Rows from block 5 of a small self-supervised image encoder, named by matrix and row number. Rows with one number belong to one neuron. Each number is 50 + 12 x the weight over its row's rms, rounded and kept within 0 to 99. All counts start at 0. After the name is the row's rms in percent of the matrix's.
After each neuron's rows are labels from the 100 images, of 14848, where the neuron reaches its highest value: "top examples" is what is common among them. Only what is clearly more common there than usual is listed. The data: photos of plants, animals and fungi (iNaturalist).
# fc1: MLP up (model.blocks.5.mlp.fc1.weight, 512x128), inputs 0-127
# fc2: MLP down (model.blocks.5.mlp.fc2.weight, 128x512, transposed), outputs 0-127

fc1.441 115:49 44 58 42 55 66 42 63 42 46 35 33 24 47 44 58 72 54 81 61 69 64 39 52 60 66 39 63 71 45 42 34 56 65 59 61 46 65 49 23 52 43 57 57 82 61 62 59 41 30 72 52 39 54 44 59 32 51 61 58 24 61 39 60 50 55 67 57 65 42 62 68 41 46 50 70 38 69 65 49 44 51 41 35 47 62 31 56 44 36 46 47 48 51 45 59 40 53 36 37 53 50 52 69 51 68 57 54 53 53 51 57 46 58 33 30 42 66 45 44 62 45 44 57 74 47 55 46
fc2.441 106:69 56 66 25 69 57 69 50 67 28 46 40 37 62 58 51 60 43 47 64 65 41 52 58 54 50 59 45 59 47 61 75 37 60 44 43 63 44 49 41 38 52 59 68 45 48 54 66 37 61 28 51 37 55 40 51 46 61 45 61 28 25 43 55 62 55 67 37 54 31 65 71 67 40 59 51 49 56 69 42 51 62 39 52 42 58 52 56 62 51 53 58 51 52 61 40 41 49 33 39 50 45 75 21 42 45 59 38 18 50 71 48 67 60 44 73 37 37 61 48 64 41 41 52 33 50 55 40
top examples: phylum Arthropoda; class Insecta

fc1.66 089:67 49 42 56 52 62 58 38 44 57 49 52 56 47 53 59 31 43 46 26 55 55 36 51 56 55 48 68 61 34 40 48 80 63 72 38 47 65 45 55 60 30 31 56 49 39 28 72 41 55 42 55 44 52 45 61 35 76 48 77 57 51 54 39 34 37 60 49 53 54 50 65 54 72 38 58 63 48 62 31 52 63 48 40 33 36 60 62 36 52 78 51 67 65 41 50 32 61 68 43 29 51 39 33 50 56 45 41 66 30 56 48 60 32 51 55 51 36 60 51 34 47 42 60 65 47 36 33
fc2.66 095:59 57 45 35 56 37 68 59 57 53 48 47 43 40 59 60 47 69 28 72 44 35 70 43 30 46 30 49 56 71 55 62 49 57 45 34 31 37 47 54 53 58 68 64 49 54 49 58 56 63 48 46 49 51 43 33 57 56 60 81 47 58 35 33 57 58 48 62 36 42 44 47 51 60 60 51 43 47 61 54 52 57 44 31 27 53 59 50 70 45 71 22 51 36 41 35 60 53 50 75 55 63 59 58 41 11 56 51 22 56 68 49 39 54 39 48 49 50 62 63 45 56 57 38 42 67 66 42
top examples: phylum Arthropoda

fc1.330 082:61 44 62 38 56 46 56 76 50 45 64 56 38 60 68 53 48 52 70 54 63 61 59 65 73 53 67 64 43 37 55 59 72 66 49 45 68 67 54 38 26 48 61 45 65 47 62 50 33 52 54 45 41 59 41 63 42 62 68 63 54 47 45 69 53 59 54 54 57 32 65 57 53 39 76 64 54 56 64 27 60 64 37 44 50 68 44 55 57 50 60 40 57 71 46 55 46 58 51 42 58 53 76 43 49 66 27 29 43 49 58 55 68 41 26 39 49 53 43 35 49 39 49 68 46 26 35 29
fc2.330 088:68 41 46 68 54 41 50 49 38 75 50 47 60 48 48 49 53 56 55 48 46 38 38 42 41 35 61 56 46 53 51 44 50 58 40 51 23 70 49 73 70 47 55 69 50 42 37 28 37 61 41 64 46 43 56 32 75 43 48 63 62 57 38 71 75 51 41 43 45 71 73 42 52 28 27 43 56 36 41 49 48 57 76 48 66 51 52 45 39 58 64 65 47 29 72 56 42 42 52 53 50 71 27 64 52 43 56 57 61 62 56 51 72 44 63 52 48 26 58 44 30 39 70 49 51 48 47 52
top examples: class Aves; order Passeriformes

fc1.488 090:45 30 57 79 32 54 32 43 47 45 43 49 52 51 55 30 39 46 75 48 47 41 31 45 67 56 70 66 41 33 43 57 55 60 53 44 56 30 53 30 65 57 53 25 39 24 36 60 45 39 52 46 73 72 63 49 54 64 65 33 29 55 44 50 41 22 45 47 50 60 56 68 43 62 63 59 49 43 58 61 49 74 76 47 44 44 45 38 50 57 44 58 50 68 36 64 46 45 58 40 54 49 43 37 68 43 49 38 51 52 50 54 56 65 51 64 35 25 49 42 60 53 40 61 55 33 45 35
fc2.488 102:42 46 48 45 47 83 32 39 27 65 56 53 42 29 41 47 49 52 43 37 53 78 66 36 49 43 45 60 36 49 75 49 58 44 55 82 35 56 55 56 57 39 55 57 40 53 44 67 65 60 45 55 63 42 53 36 53 21 53 50 55 62 59 38 57 62 52 53 53 44 34 40 33 39 38 49 69 43 43 61 67 49 36 38 44 31 54 56 33 46 45 32 43 59 49 53 42 57 61 46 38 48 40 60 67 37 43 63 50 32 55 51 48 42 36 64 37 60 09 62 44 73 58 47 50 38 43 49
top examples: order Passeriformes

fc1.235 106:53 84 39 55 62 45 48 51 58 39 60 35 39 50 47 53 51 35 54 73 57 23 49 54 39 44 55 34 48 64 51 61 56 43 44 47 59 46 59 56 46 34 28 48 38 53 36 60 42 69 32 65 46 48 51 51 57 48 73 44 44 44 62 66 56 49 42 34 45 33 28 36 34 49 44 51 69 47 57 65 76 45 52 50 36 60 45 57 66 58 59 52 46 33 54 24 61 71 75 52 27 37 57 43 39 42 57 56 35 48 31 56 46 52 61 73 57 64 31 77 43 49 55 65 45 60 58 60
fc2.235 092:28 39 56 56 34 72 40 39 28 59 50 78 49 42 41 32 71 42 58 40 49 56 50 38 56 56 44 67 57 46 51 50 39 55 56 58 30 72 49 54 39 52 50 44 53 58 51 65 34 44 71 47 44 48 52 55 65 42 33 29 59 44 55 57 53 62 41 47 57 59 66 36 56 46 52 57 53 66 65 36 58 50 49 55 84 56 50 55 27 35 25 60 51 55 63 63 39 47 33 53 53 37 47 42 59 57 57 58 73 53 48 54 64 26 45 20 28 63 44 30 39 68 48 55 55 35 63 51
top examples: order Charadriiformes

fc1.26 102:51 31 43 57 71 49 23 57 48 36 44 32 48 49 66 38 54 50 59 53 48 46 43 34 51 42 61 53 42 28 28 85 54 55 50 75 45 69 57 48 41 47 20 45 53 51 52 47 44 47 64 61 54 40 40 48 40 75 74 38 47 72 48 81 45 50 59 73 42 60 52 59 46 36 46 58 39 50 56 69 37 59 62 50 22 65 29 40 48 46 30 58 59 53 58 59 48 54 42 58 47 47 50 54 30 56 61 63 57 63 56 59 34 61 60 53 46 60 52 51 47 57 58 80 46 50 59 46
fc2.26 095:31 57 53 44 44 49 52 52 48 64 35 46 71 54 41 42 47 37 45 53 44 27 60 50 56 56 49 41 69 53 68 43 61 55 31 10 51 58 32 58 57 48 61 47 40 30 68 51 41 53 43 63 49 41 62 61 45 50 28 31 72 53 58 38 54 50 44 37 63 63 37 46 79 55 56 41 40 58 66 37 51 46 55 53 62 69 39 43 48 56 38 54 55 38 65 46 50 53 46 19 58 31 43 51 51 47 46 43 38 51 38 53 34 31 56 24 49 49 34 41 59 42 43 30 50 28 82 58
top examples: class Aves

fc1.415 088:30 60 74 38 55 58 45 42 40 46 58 48 46 44 48 57 30 24 51 41 51 54 61 58 65 61 55 67 45 51 44 48 32 55 59 55 59 65 64 40 61 22 56 59 65 66 38 64 43 60 23 34 32 54 43 57 40 46 49 48 41 33 73 76 53 39 61 47 62 46 35 62 54 54 44 53 62 63 61 52 43 66 31 33 52 36 57 53 43 39 72 36 53 66 66 42 46 66 59 51 51 51 47 61 41 62 39 33 48 48 37 53 39 38 39 66 56 66 72 46 43 64 52 61 30 61 24 36
fc2.415 089:60 50 55 47 55 39 55 49 64 45 34 37 61 36 52 53 52 53 33 46 50 45 55 42 47 55 56 49 38 65 79 60 68 61 34 41 28 49 42 74 53 62 68 74 38 37 47 63 62 62 50 56 57 44 56 31 62 41 58 56 53 48 41 39 79 42 43 53 21 67 52 48 44 60 61 47 54 63 54 42 59 51 59 57 33 40 54 62 55 62 82 35 69 27 43 39 58 68 56 49 61 44 55 56 43 28 67 45 38 64 71 44 44 29 49 80 56 37 68 65 51 51 59 43 46 54 52 42
top examples: phylum Arthropoda; class Insecta

fc1.158 112:52 43 58 45 36 37 78 69 62 28 29 48 61 46 56 53 26 50 33 47 27 58 67 56 52 44 69 47 38 45 36 68 52 41 46 18 40 62 36 38 41 45 70 49 62 36 31 49 47 42 60 60 61 54 44 62 69 38 68 34 63 56 49 63 60 59 59 60 41 42 45 65 75 47 43 58 68 48 56 61 46 72 44 35 62 37 59 43 23 45 47 48 47 57 61 27 36 42 55 48 58 50 53 63 61 31 52 46 72 42 57 67 52 50 55 61 52 41 46 62 35 57 40 40 44 56 59 42
fc2.158 114:48 56 36 50 32 43 45 33 34 54 55 66 51 45 51 50 77 48 55 39 56 84 45 56 51 49 38 47 48 49 55 36 81 41 68 52 53 68 37 48 44 37 27 62 58 41 75 53 24 40 57 47 51 62 44 45 41 44 54 26 42 83 58 35 41 38 39 50 51 36 59 38 32 47 46 60 56 43 71 52 57 14 44 64 47 56 63 56 46 60 52 42 31 40 45 44 73 61 58 53 38 47 57 53 67 52 40 53 32 60 47 44 31 30 50 53 54 52 54 50 53 59 68 60 45 41 54 66
top examples: class Aves

fc1.251 106:33 38 28 63 45 48 45 53 57 60 46 63 52 63 42 52 59 70 54 33 44 31 56 60 42 83 54 47 67 44 41 41 38 50 49 49 61 36 38 40 31 58 54 48 38 44 55 50 42 33 43 47 54 70 68 56 32 43 56 40 29 39 59 51 30 52 46 49 66 48 32 29 45 53 58 61 43 30 57 58 50 33 64 50 44 67 41 53 65 79 53 76 41 41 36 30 54 75 54 52 40 53 69 28 46 42 53 59 55 39 29 54 63 49 71 30 43 50 46 46 64 34 32 62 42 51 55 55
fc2.251 098:38 47 39 68 68 20 58 65 45 46 45 32 59 49 46 42 59 66 37 53 44 50 59 56 35 43 45 59 53 74 52 42 48 66 43 41 58 62 34 50 44 59 45 50 57 40 72 44 50 61 73 49 45 54 36 42 61 25 49 49 58 43 68 45 56 57 50 36 46 67 72 61 44 62 60 64 24 38 59 63 63 62 51 27 55 75 62 68 57 60 62 42 42 41 46 57 55 55 59 56 54 62 53 66 29 46 62 75 46 47 31 25 43 62 54 48 38 36 54 49 57 50 37 30 34 61 74 61
top examples: class Aves; phylum Chordata; order Accipitriformes; family: Accipitridae

fc1.72 105:56 44 56 57 34 56 65 52 71 52 32 39 53 99 52 31 71 32 58 44 38 29 34 51 41 65 64 36 65 51 38 42 36 38 50 58 36 49 48 40 52 48 52 52 46 49 49 61 47 39 43 55 27 59 49 44 45 66 21 33 56 37 41 54 37 58 64 55 74 41 59 45 43 46 54 50 47 58 57 61 45 55 50 40 47 56 42 72 79 52 28 59 59 46 65 49 40 56 37 49 53 59 49 48 58 40 72 49 52 49 38 62 75 65 62 41 44 42 53 46 52 62 50 63 49 43 56 56
fc2.72 109:53 63 56 40 48 37 56 23 40 46 36 38 68 47 38 46 46 32 70 38 58 64 53 57 48 64 48 40 36 61 60 47 58 47 46 58 47 59 40 50 59 41 26 50 35 54 75 69 63 66 23 53 65 32 38 50 45 71 25 33 72 46 46 32 64 50 58 31 51 50 55 32 44 40 41 32 53 55 49 35 43 38 57 58 43 44 54 68 60 61 35 53 64 37 63 47 43 79 63 47 57 56 33 47 45 64 46 35 55 55 51 44 53 49 61 57 55 71 63 39 61 52 75 32 60 46 42 66
top examples: order Lepidoptera

fc1.451 092:34 59 54 47 60 47 28 65 67 38 61 57 47 60 45 43 41 34 70 69 41 26 51 44 53 39 41 39 50 73 67 49 53 46 41 38 47 59 59 54 28 68 41 40 46 35 48 52 40 60 51 76 48 50 43 45 74 57 54 41 74 42 51 61 59 43 53 43 54 46 42 60 70 46 63 64 52 53 61 63 62 53 56 59 46 73 50 58 57 52 50 51 44 20 66 31 62 68 58 29 45 42 73 35 35 30 41 37 42 37 68 51 62 47 58 41 44 45 28 66 64 56 51 30 53 33 62 55
fc2.451 091:44 54 44 52 66 74 73 42 41 54 43 40 33 28 53 53 47 32 35 71 55 58 48 36 58 41 38 68 67 59 57 52 58 44 51 71 54 24 52 64 55 47 41 64 52 65 37 45 31 46 54 55 72 50 63 50 44 33 60 60 40 51 46 38 48 55 27 72 35 43 50 46 61 52 56 56 46 41 50 40 50 38 49 50 45 24 54 47 46 58 55 65 36 64 19 46 61 43 55 62 39 39 58 53 73 49 50 44 54 52 72 50 39 66 27 37 59 47 41 69 41 09 49 47 55 47 59 44
top examples: order Lepidoptera

fc1.290 106:32 55 52 46 40 46 65 57 61 47 41 28 71 48 54 49 56 37 39 45 39 35 65 33 39 37 56 52 58 56 70 47 40 48 55 42 47 55 36 33 50 71 57 41 37 34 39 55 45 66 67 33 61 19 55 56 54 54 40 37 47 50 79 28 49 60 46 49 54 58 41 51 49 70 46 46 56 72 55 75 75 61 44 41 38 58 37 51 39 74 51 54 55 53 66 54 49 44 50 63 65 28 54 71 52 37 51 59 44 68 33 52 50 52 55 57 40 30 39 56 30 34 60 49 30 37 69 54
fc2.290 108:71 53 59 58 53 52 43 54 49 54 76 50 30 56 58 49 30 58 49 64 69 47 37 78 46 56 61 47 52 55 30 50 42 57 44 49 51 49 64 58 45 34 46 55 59 62 48 48 36 37 39 77 49 63 32 49 39 58 57 48 49 40 21 69 57 62 59 43 39 26 58 48 55 43 52 42 57 26 56 37 31 45 59 31 64 52 58 47 52 31 44 45 45 58 46 50 41 50 77 39 42 70 58 45 52 43 47 31 71 17 61 39 73 71 56 59 64 64 59 54 59 70 44 41 39 51 47 39
top examples: phylum Chordata; class Aves; order Anseriformes; family: Anatidae

fc1.114 106:37 63 62 62 38 65 49 67 45 23 31 42 43 64 52 74 42 55 51 51 68 44 49 68 72 51 58 44 57 48 50 34 37 31 38 66 51 43 57 61 47 51 62 31 21 48 47 49 46 32 30 50 65 61 60 40 46 48 37 35 40 51 62 41 57 39 35 58 39 59 32 39 59 28 53 60 75 20 51 46 30 36 36 55 47 29 35 44 52 54 47 54 50 49 53 56 61 41 50 57 78 68 50 51 72 57 47 45 47 63 45 65 66 61 41 42 63 57 60 54 61 31 50 67 46 50 43 55
fc2.114 116:51 37 57 48 66 38 48 47 56 43 65 32 54 35 59 43 67 60 62 48 51 66 40 53 48 63 51 51 30 50 67 55 47 59 66 63 59 67 45 53 55 57 41 53 47 40 71 48 61 60 73 51 43 32 32 50 50 50 39 60 32 43 55 40 54 53 56 58 54 57 74 59 19 53 51 60 16 81 37 77 71 51 51 44 45 75 47 68 38 66 63 33 59 47 65 60 35 64 56 35 38 49 49 52 31 43 48 44 39 45 53 25 36 47 56 56 42 57 52 37 71 57 58 39 42 55 53 58
top examples: class Aves; order Accipitriformes

fc1.133 090:49 86 56 48 29 78 46 51 52 42 51 63 36 73 58 45 70 38 56 75 43 44 60 62 54 41 56 40 65 69 44 60 36 47 59 54 53 59 60 35 44 36 55 50 54 62 43 59 48 57 62 40 23 36 45 28 44 29 47 49 52 39 69 57 59 42 46 34 37 36 69 51 56 56 41 48 56 61 59 53 39 61 39 25 60 48 43 68 67 41 52 43 40 52 65 49 57 50 39 54 58 43 52 42 52 72 64 79 52 57 50 77 70 37 34 37 63 61 49 46 38 61 53 56 57 44 59 59
fc2.133 081:50 35 53 47 59 32 46 74 53 48 56 60 44 62 65 58 24 74 51 44 43 43 58 52 38 44 34 47 42 44 51 41 52 46 22 47 23 60 65 55 45 59 70 42 64 55 50 73 44 50 41 31 57 50 39 51 59 38 56 56 63 74 32 55 63 56 42 49 42 58 44 33 65 35 47 37 66 56 67 32 59 61 52 81 52 46 44 37 41 46 47 63 50 48 51 65 56 44 51 64 49 54 43 75 31 34 37 43 74 45 51 50 34 46 67 58 52 16 50 47 34 48 66 57 63 64 48 46
top examples: order Passeriformes

fc1.201 090:41 48 44 69 35 51 55 58 62 43 51 42 40 62 44 34 36 48 40 63 53 21 63 53 43 20 34 40 68 66 48 53 52 53 38 55 37 53 67 56 31 67 45 61 34 61 28 58 42 67 63 40 66 42 47 35 49 40 64 60 50 69 58 34 44 53 46 58 37 49 54 39 53 59 42 71 51 26 61 53 53 26 51 56 53 49 52 47 45 51 67 62 25 33 56 52 63 49 59 64 50 47 59 50 54 67 49 69 32 55 51 57 21 35 42 42 53 50 50 82 35 35 33 42 44 50 62 65
fc2.201 086:49 39 55 68 29 57 37 42 54 53 63 56 48 32 65 61 54 40 78 45 72 69 48 31 56 51 71 57 45 46 55 32 50 58 58 54 73 55 46 42 60 61 37 34 33 30 70 45 37 44 48 60 48 41 56 45 58 71 25 35 60 51 56 42 57 45 61 34 50 74 35 45 46 50 48 58 45 57 55 37 52 55 73 65 72 42 44 74 34 62 41 48 42 60 54 68 30 35 37 39 56 40 47 42 51 48 59 35 79 40 50 45 41 62 44 59 59 38 43 32 48 31 67 52 53 38 49 37
top examples: order Charadriiformes

fc1.261 100:41 55 45 62 40 53 54 66 55 35 25 41 55 62 43 67 43 62 48 39 60 42 66 56 50 60 45 42 47 45 34 40 40 38 24 58 47 56 36 55 48 67 68 47 29 38 48 62 44 53 43 56 67 44 71 32 49 42 38 25 37 44 52 43 50 61 31 64 42 64 42 44 52 22 50 58 54 34 59 69 47 26 51 42 45 57 36 61 39 56 48 52 50 28 63 56 53 62 63 66 63 66 52 66 72 46 38 40 36 56 34 71 61 65 48 46 61 69 55 61 63 17 53 49 43 50 48 67
fc2.261 107:53 44 62 50 50 32 42 53 56 44 53 33 37 49 67 53 61 50 49 59 60 58 52 51 58 28 41 60 55 56 80 45 77 64 43 57 49 49 75 51 50 32 41 54 45 60 38 48 42 63 74 40 54 46 22 55 49 41 54 67 54 56 63 53 45 38 71 63 49 45 63 74 37 61 42 69 35 57 55 57 67 56 35 46 45 61 57 53 53 61 74 68 54 73 52 53 51 52 80 49 25 55 53 63 45 37 50 67 50 59 48 43 14 50 41 60 48 43 58 46 60 53 46 42 53 77 47 29
top examples: class Aves; order Accipitriformes

fc1.216 082:46 61 57 48 57 25 49 63 57 33 66 49 47 46 45 36 40 65 51 56 22 63 57 55 42 27 38 38 52 37 53 62 33 35 51 47 59 60 34 33 16 50 44 55 31 44 33 41 46 59 39 52 52 61 51 61 68 57 37 56 54 60 60 28 48 62 56 49 38 45 60 66 61 40 57 57 79 54 58 34 56 56 39 54 38 58 69 62 43 46 54 55 49 52 56 34 62 57 56 37 46 43 82 45 73 33 46 44 25 59 54 53 64 45 70 58 44 46 54 53 57 28 61 67 45 26 55 46
fc2.216 093:62 62 58 31 49 64 52 67 45 41 61 40 51 51 73 53 62 31 56 51 47 47 66 61 48 28 58 50 57 41 48 61 76 51 54 54 54 50 42 43 43 35 42 58 54 65 64 10 41 53 50 43 44 39 20 51 32 58 58 59 44 33 36 75 34 46 47 78 52 21 67 33 68 56 56 47 28 55 36 39 52 51 36 46 53 47 44 51 65 49 50 48 50 66 64 58 39 46 47 58 43 42 59 35 61 56 29 44 52 41 68 57 49 34 30 27 66 54 49 63 54 44 54 51 38 39 48 44
top examples: phylum Arthropoda

fc1.209 095:51 64 43 56 49 46 43 59 73 49 59 69 47 65 37 51 70 43 66 61 44 51 36 64 36 55 46 42 52 46 27 50 56 41 53 47 47 56 40 58 34 54 57 44 56 38 33 57 46 26 32 38 31 78 61 58 44 55 48 59 48 54 50 53 29 68 44 47 60 27 58 35 45 56 58 53 57 46 57 52 51 49 46 38 48 71 61 66 72 50 61 59 33 28 47 38 56 65 50 28 44 40 67 35 65 40 66 29 46 56 37 42 88 58 68 32 48 56 43 48 61 50 44 72 57 39 34 59
fc2.209 104:34 22 50 47 67 47 52 36 45 58 61 29 60 40 51 53 46 54 50 56 65 47 60 32 59 44 41 47 41 57 85 45 31 57 56 62 53 59 50 50 49 57 49 36 33 44 79 65 51 68 50 66 66 47 42 55 55 52 36 53 45 43 67 55 74 60 65 60 38 80 42 45 30 58 60 52 24 50 56 52 73 41 52 67 28 69 32 43 41 65 38 55 69 50 49 64 30 56 49 62 61 44 45 61 30 57 39 44 46 46 51 40 37 46 52 61 66 62 45 38 72 47 52 38 52 57 52 60
top examples: order Passeriformes

fc1.343 122:58 48 67 49 58 75 43 67 52 44 57 14 57 58 48 51 34 48 77 58 52 49 42 74 52 65 75 50 66 43 37 62 38 61 67 41 55 67 37 44 47 39 41 66 72 59 45 50 50 48 46 80 59 46 36 46 46 78 64 33 32 50 37 70 61 37 59 56 60 32 43 51 70 46 59 51 42 55 55 43 46 68 45 36 55 56 49 66 39 59 37 57 58 54 61 53 34 46 40 37 52 62 52 59 63 64 48 52 58 38 51 48 57 56 53 28 36 63 59 47 69 46 39 29 43 41 56 40
fc2.343 135:63 78 54 34 57 46 53 39 50 46 25 36 53 43 27 53 45 33 51 64 61 46 44 57 37 72 61 50 57 60 35 60 57 53 51 53 53 71 60 37 55 45 48 64 75 65 69 43 45 57 52 65 37 43 47 53 34 46 47 37 49 29 57 51 68 71 45 29 36 48 48 48 52 55 42 42 39 76 52 44 45 44 40 49 60 55 49 71 75 23 49 58 51 38 49 40 56 82 60 53 69 48 47 55 25 70 48 51 50 60 47 40 59 57 47 36 60 83 52 44 35 46 49 50 50 52 67 61
top examples: phylum Arthropoda; class Insecta; order Lepidoptera

fc1.207 092:54 66 41 65 37 64 52 66 58 51 78 35 60 49 31 43 49 48 43 72 47 53 51 61 43 28 46 44 64 80 42 66 53 42 36 57 55 61 54 49 36 55 40 71 42 64 30 59 36 57 64 49 53 45 54 28 58 33 65 52 44 40 55 50 60 67 38 50 37 39 51 42 42 48 47 53 48 50 61 48 71 37 48 21 44 59 46 66 41 53 54 38 26 31 56 35 52 56 58 58 53 37 66 33 58 53 49 51 36 53 57 52 44 42 46 56 67 68 31 80 56 33 59 44 39 38 70 69
fc2.207 088:37 61 44 56 55 64 49 20 49 50 20 65 48 41 44 30 60 51 64 53 57 60 74 39 60 74 49 60 45 46 62 63 58 54 53 40 34 61 45 37 64 74 42 35 37 58 67 72 37 38 41 65 53 39 65 51 69 51 38 35 62 56 69 51 70 55 49 55 61 62 40 46 52 38 46 43 61 71 58 50 61 45 63 64 49 45 57 52 41 52 38 49 50 48 65 43 40 40 53 38 57 40 47 42 57 77 58 55 61 55 51 71 48 44 51 40 54 39 49 30 39 56 56 63 88 32 69 51
top examples: order Charadriiformes

fc1.1 105:54 36 63 40 48 64 39 71 36 52 54 34 59 55 67 25 47 73 72 44 50 54 51 50 74 45 67 58 54 51 46 53 39 70 62 43 63 63 45 36 48 65 47 57 69 61 74 57 45 56 79 74 43 46 31 37 57 52 66 41 51 50 31 68 53 33 56 49 71 52 57 49 56 40 63 61 24 55 57 57 37 57 49 42 49 50 41 50 40 61 34 42 56 55 65 67 35 30 33 49 54 67 48 50 48 73 50 64 55 35 58 48 53 38 26 24 38 42 58 44 60 46 50 39 43 43 59 46
fc2.1 105:61 69 55 50 50 57 58 33 67 53 52 27 54 56 31 61 35 27 48 81 80 47 48 65 32 67 60 45 64 47 51 65 33 55 48 46 58 57 47 52 65 33 35 51 48 70 54 58 59 73 25 70 62 49 55 51 48 64 63 58 44 31 47 49 60 62 55 28 39 40 35 52 65 54 40 38 61 47 49 32 48 60 41 41 54 45 50 61 56 47 45 50 52 47 47 52 30 58 45 47 58 46 46 50 62 57 49 42 51 56 57 52 62 92 60 52 47 67 47 55 46 15 54 37 36 44 63 42
top examples: phylum Arthropoda; class Insecta

fc1.327 102:46 62 56 52 63 68 53 62 68 35 52 54 44 57 62 50 53 36 76 77 48 34 35 60 61 43 55 37 68 74 58 55 40 52 43 47 36 44 60 66 36 73 36 51 56 57 52 50 42 51 59 71 42 55 52 41 55 58 64 25 57 56 26 77 60 33 44 70 42 50 42 43 58 52 59 82 38 60 57 58 59 42 63 55 52 59 29 62 59 53 45 55 45 21 75 41 62 64 47 47 58 45 60 49 33 36 49 42 40 37 58 60 54 48 48 27 51 57 42 65 48 65 57 48 63 62 64 57
fc2.327 081:55 51 36 56 45 60 57 47 45 70 69 56 59 29 53 71 35 55 31 68 54 35 30 50 51 41 61 53 50 51 48 60 52 50 63 45 59 43 59 63 55 41 39 42 52 40 36 38 27 36 42 43 46 57 46 64 24 42 76 32 29 90 57 53 55 62 42 49 56 62 43 33 57 50 55 66 34 45 67 47 47 39 48 73 51 40 56 38 50 35 48 74 28 62 42 57 61 36 53 53 55 47 43 44 74 61 54 57 66 50 55 55 44 45 40 44 57 65 32 61 37 21 40 45 35 57 56 48
top examples: order Passeriformes

fc1.430 084:46 57 72 42 50 51 68 41 71 30 57 53 40 64 31 51 60 43 48 60 46 34 57 58 34 57 56 34 51 49 52 65 31 40 58 55 38 62 57 36 25 45 48 63 50 68 36 51 45 42 49 66 40 47 43 58 49 58 31 52 41 50 48 34 59 67 68 55 33 30 59 57 47 38 51 52 71 66 59 59 58 41 31 53 48 48 65 73 68 36 63 51 42 48 68 36 69 77 46 45 41 34 70 54 48 23 49 47 26 48 62 63 64 72 57 49 63 67 47 49 44 63 57 63 45 52 68 54
fc2.430 087:74 45 51 53 45 68 33 62 46 56 61 50 55 56 66 40 51 54 61 41 48 45 59 41 46 27 55 41 26 45 54 50 71 47 48 44 48 49 41 53 41 40 66 55 36 40 54 30 44 63 44 42 56 32 35 50 56 33 64 40 58 51 37 67 45 47 45 58 66 53 62 36 77 43 54 35 52 57 38 42 65 75 60 65 71 39 53 29 63 44 18 63 62 58 83 67 34 31 46 43 35 69 55 38 70 54 36 57 62 55 65 52 57 43 50 26 40 42 48 61 45 51 52 34 52 42 47 46
top examples: order Passeriformes

fc1.51 093:65 49 30 51 46 47 34 34 65 75 58 71 50 51 36 35 76 40 43 54 36 46 47 30 31 36 43 37 66 43 53 57 51 50 39 45 37 45 51 47 21 38 41 60 47 51 51 47 48 35 47 33 31 64 52 56 57 58 64 47 42 50 49 53 25 58 68 40 53 43 62 58 57 85 47 53 49 46 59 41 35 54 71 52 51 61 57 56 50 57 39 52 41 40 29 36 45 53 41 36 34 31 71 38 28 37 74 55 60 56 50 50 64 72 69 42 46 34 47 61 54 47 35 52 49 33 36 49
fc2.51 100:40 36 46 65 76 46 55 66 42 36 38 19 50 44 58 38 68 66 68 35 46 67 65 53 62 51 49 65 39 59 57 47 64 48 56 53 49 54 35 36 51 51 42 41 50 27 71 42 57 48 73 50 69 43 39 48 58 25 43 65 49 47 59 40 52 54 48 58 43 62 67 54 28 30 69 63 33 54 43 69 76 48 47 32 34 65 51 58 46 79 57 44 49 48 57 62 46 51 78 45 47 65 50 61 54 58 51 59 36 49 38 43 48 57 55 60 49 42 62 39 77 59 43 50 65 58 60 57
top examples: class Aves; order Accipitriformes

fc1.367 096:46 49 57 48 58 54 52 54 46 66 88 42 34 53 68 27 49 51 56 57 47 49 68 39 40 28 42 31 51 68 60 48 26 52 46 62 45 60 56 49 42 38 39 56 45 76 78 55 34 73 50 74 59 36 38 28 56 42 39 56 65 49 51 50 68 66 57 39 57 46 57 34 59 33 56 61 61 63 59 42 63 41 55 63 34 45 30 45 46 44 45 46 54 44 63 44 53 43 45 84 45 42 64 46 47 53 36 59 37 21 57 54 44 48 40 53 58 59 43 65 52 46 48 36 37 44 70 59
fc2.367 090:44 32 48 53 50 30 35 51 60 65 30 62 47 41 52 68 52 61 38 41 65 64 36 27 59 67 50 83 46 47 40 52 67 78 61 51 48 63 47 33 63 75 62 48 65 29 54 76 52 15 62 45 48 36 59 60 53 30 48 74 55 57 38 52 37 56 42 51 58 60 48 58 46 40 60 46 34 74 62 51 54 48 54 65 53 61 48 40 44 42 40 49 56 41 40 66 38 46 53 43 50 41 46 48 46 42 65 55 45 42 59 67 45 49 45 51 56 51 56 29 65 60 27 53 63 71 48 42
top examples: phylum Chordata; class Aves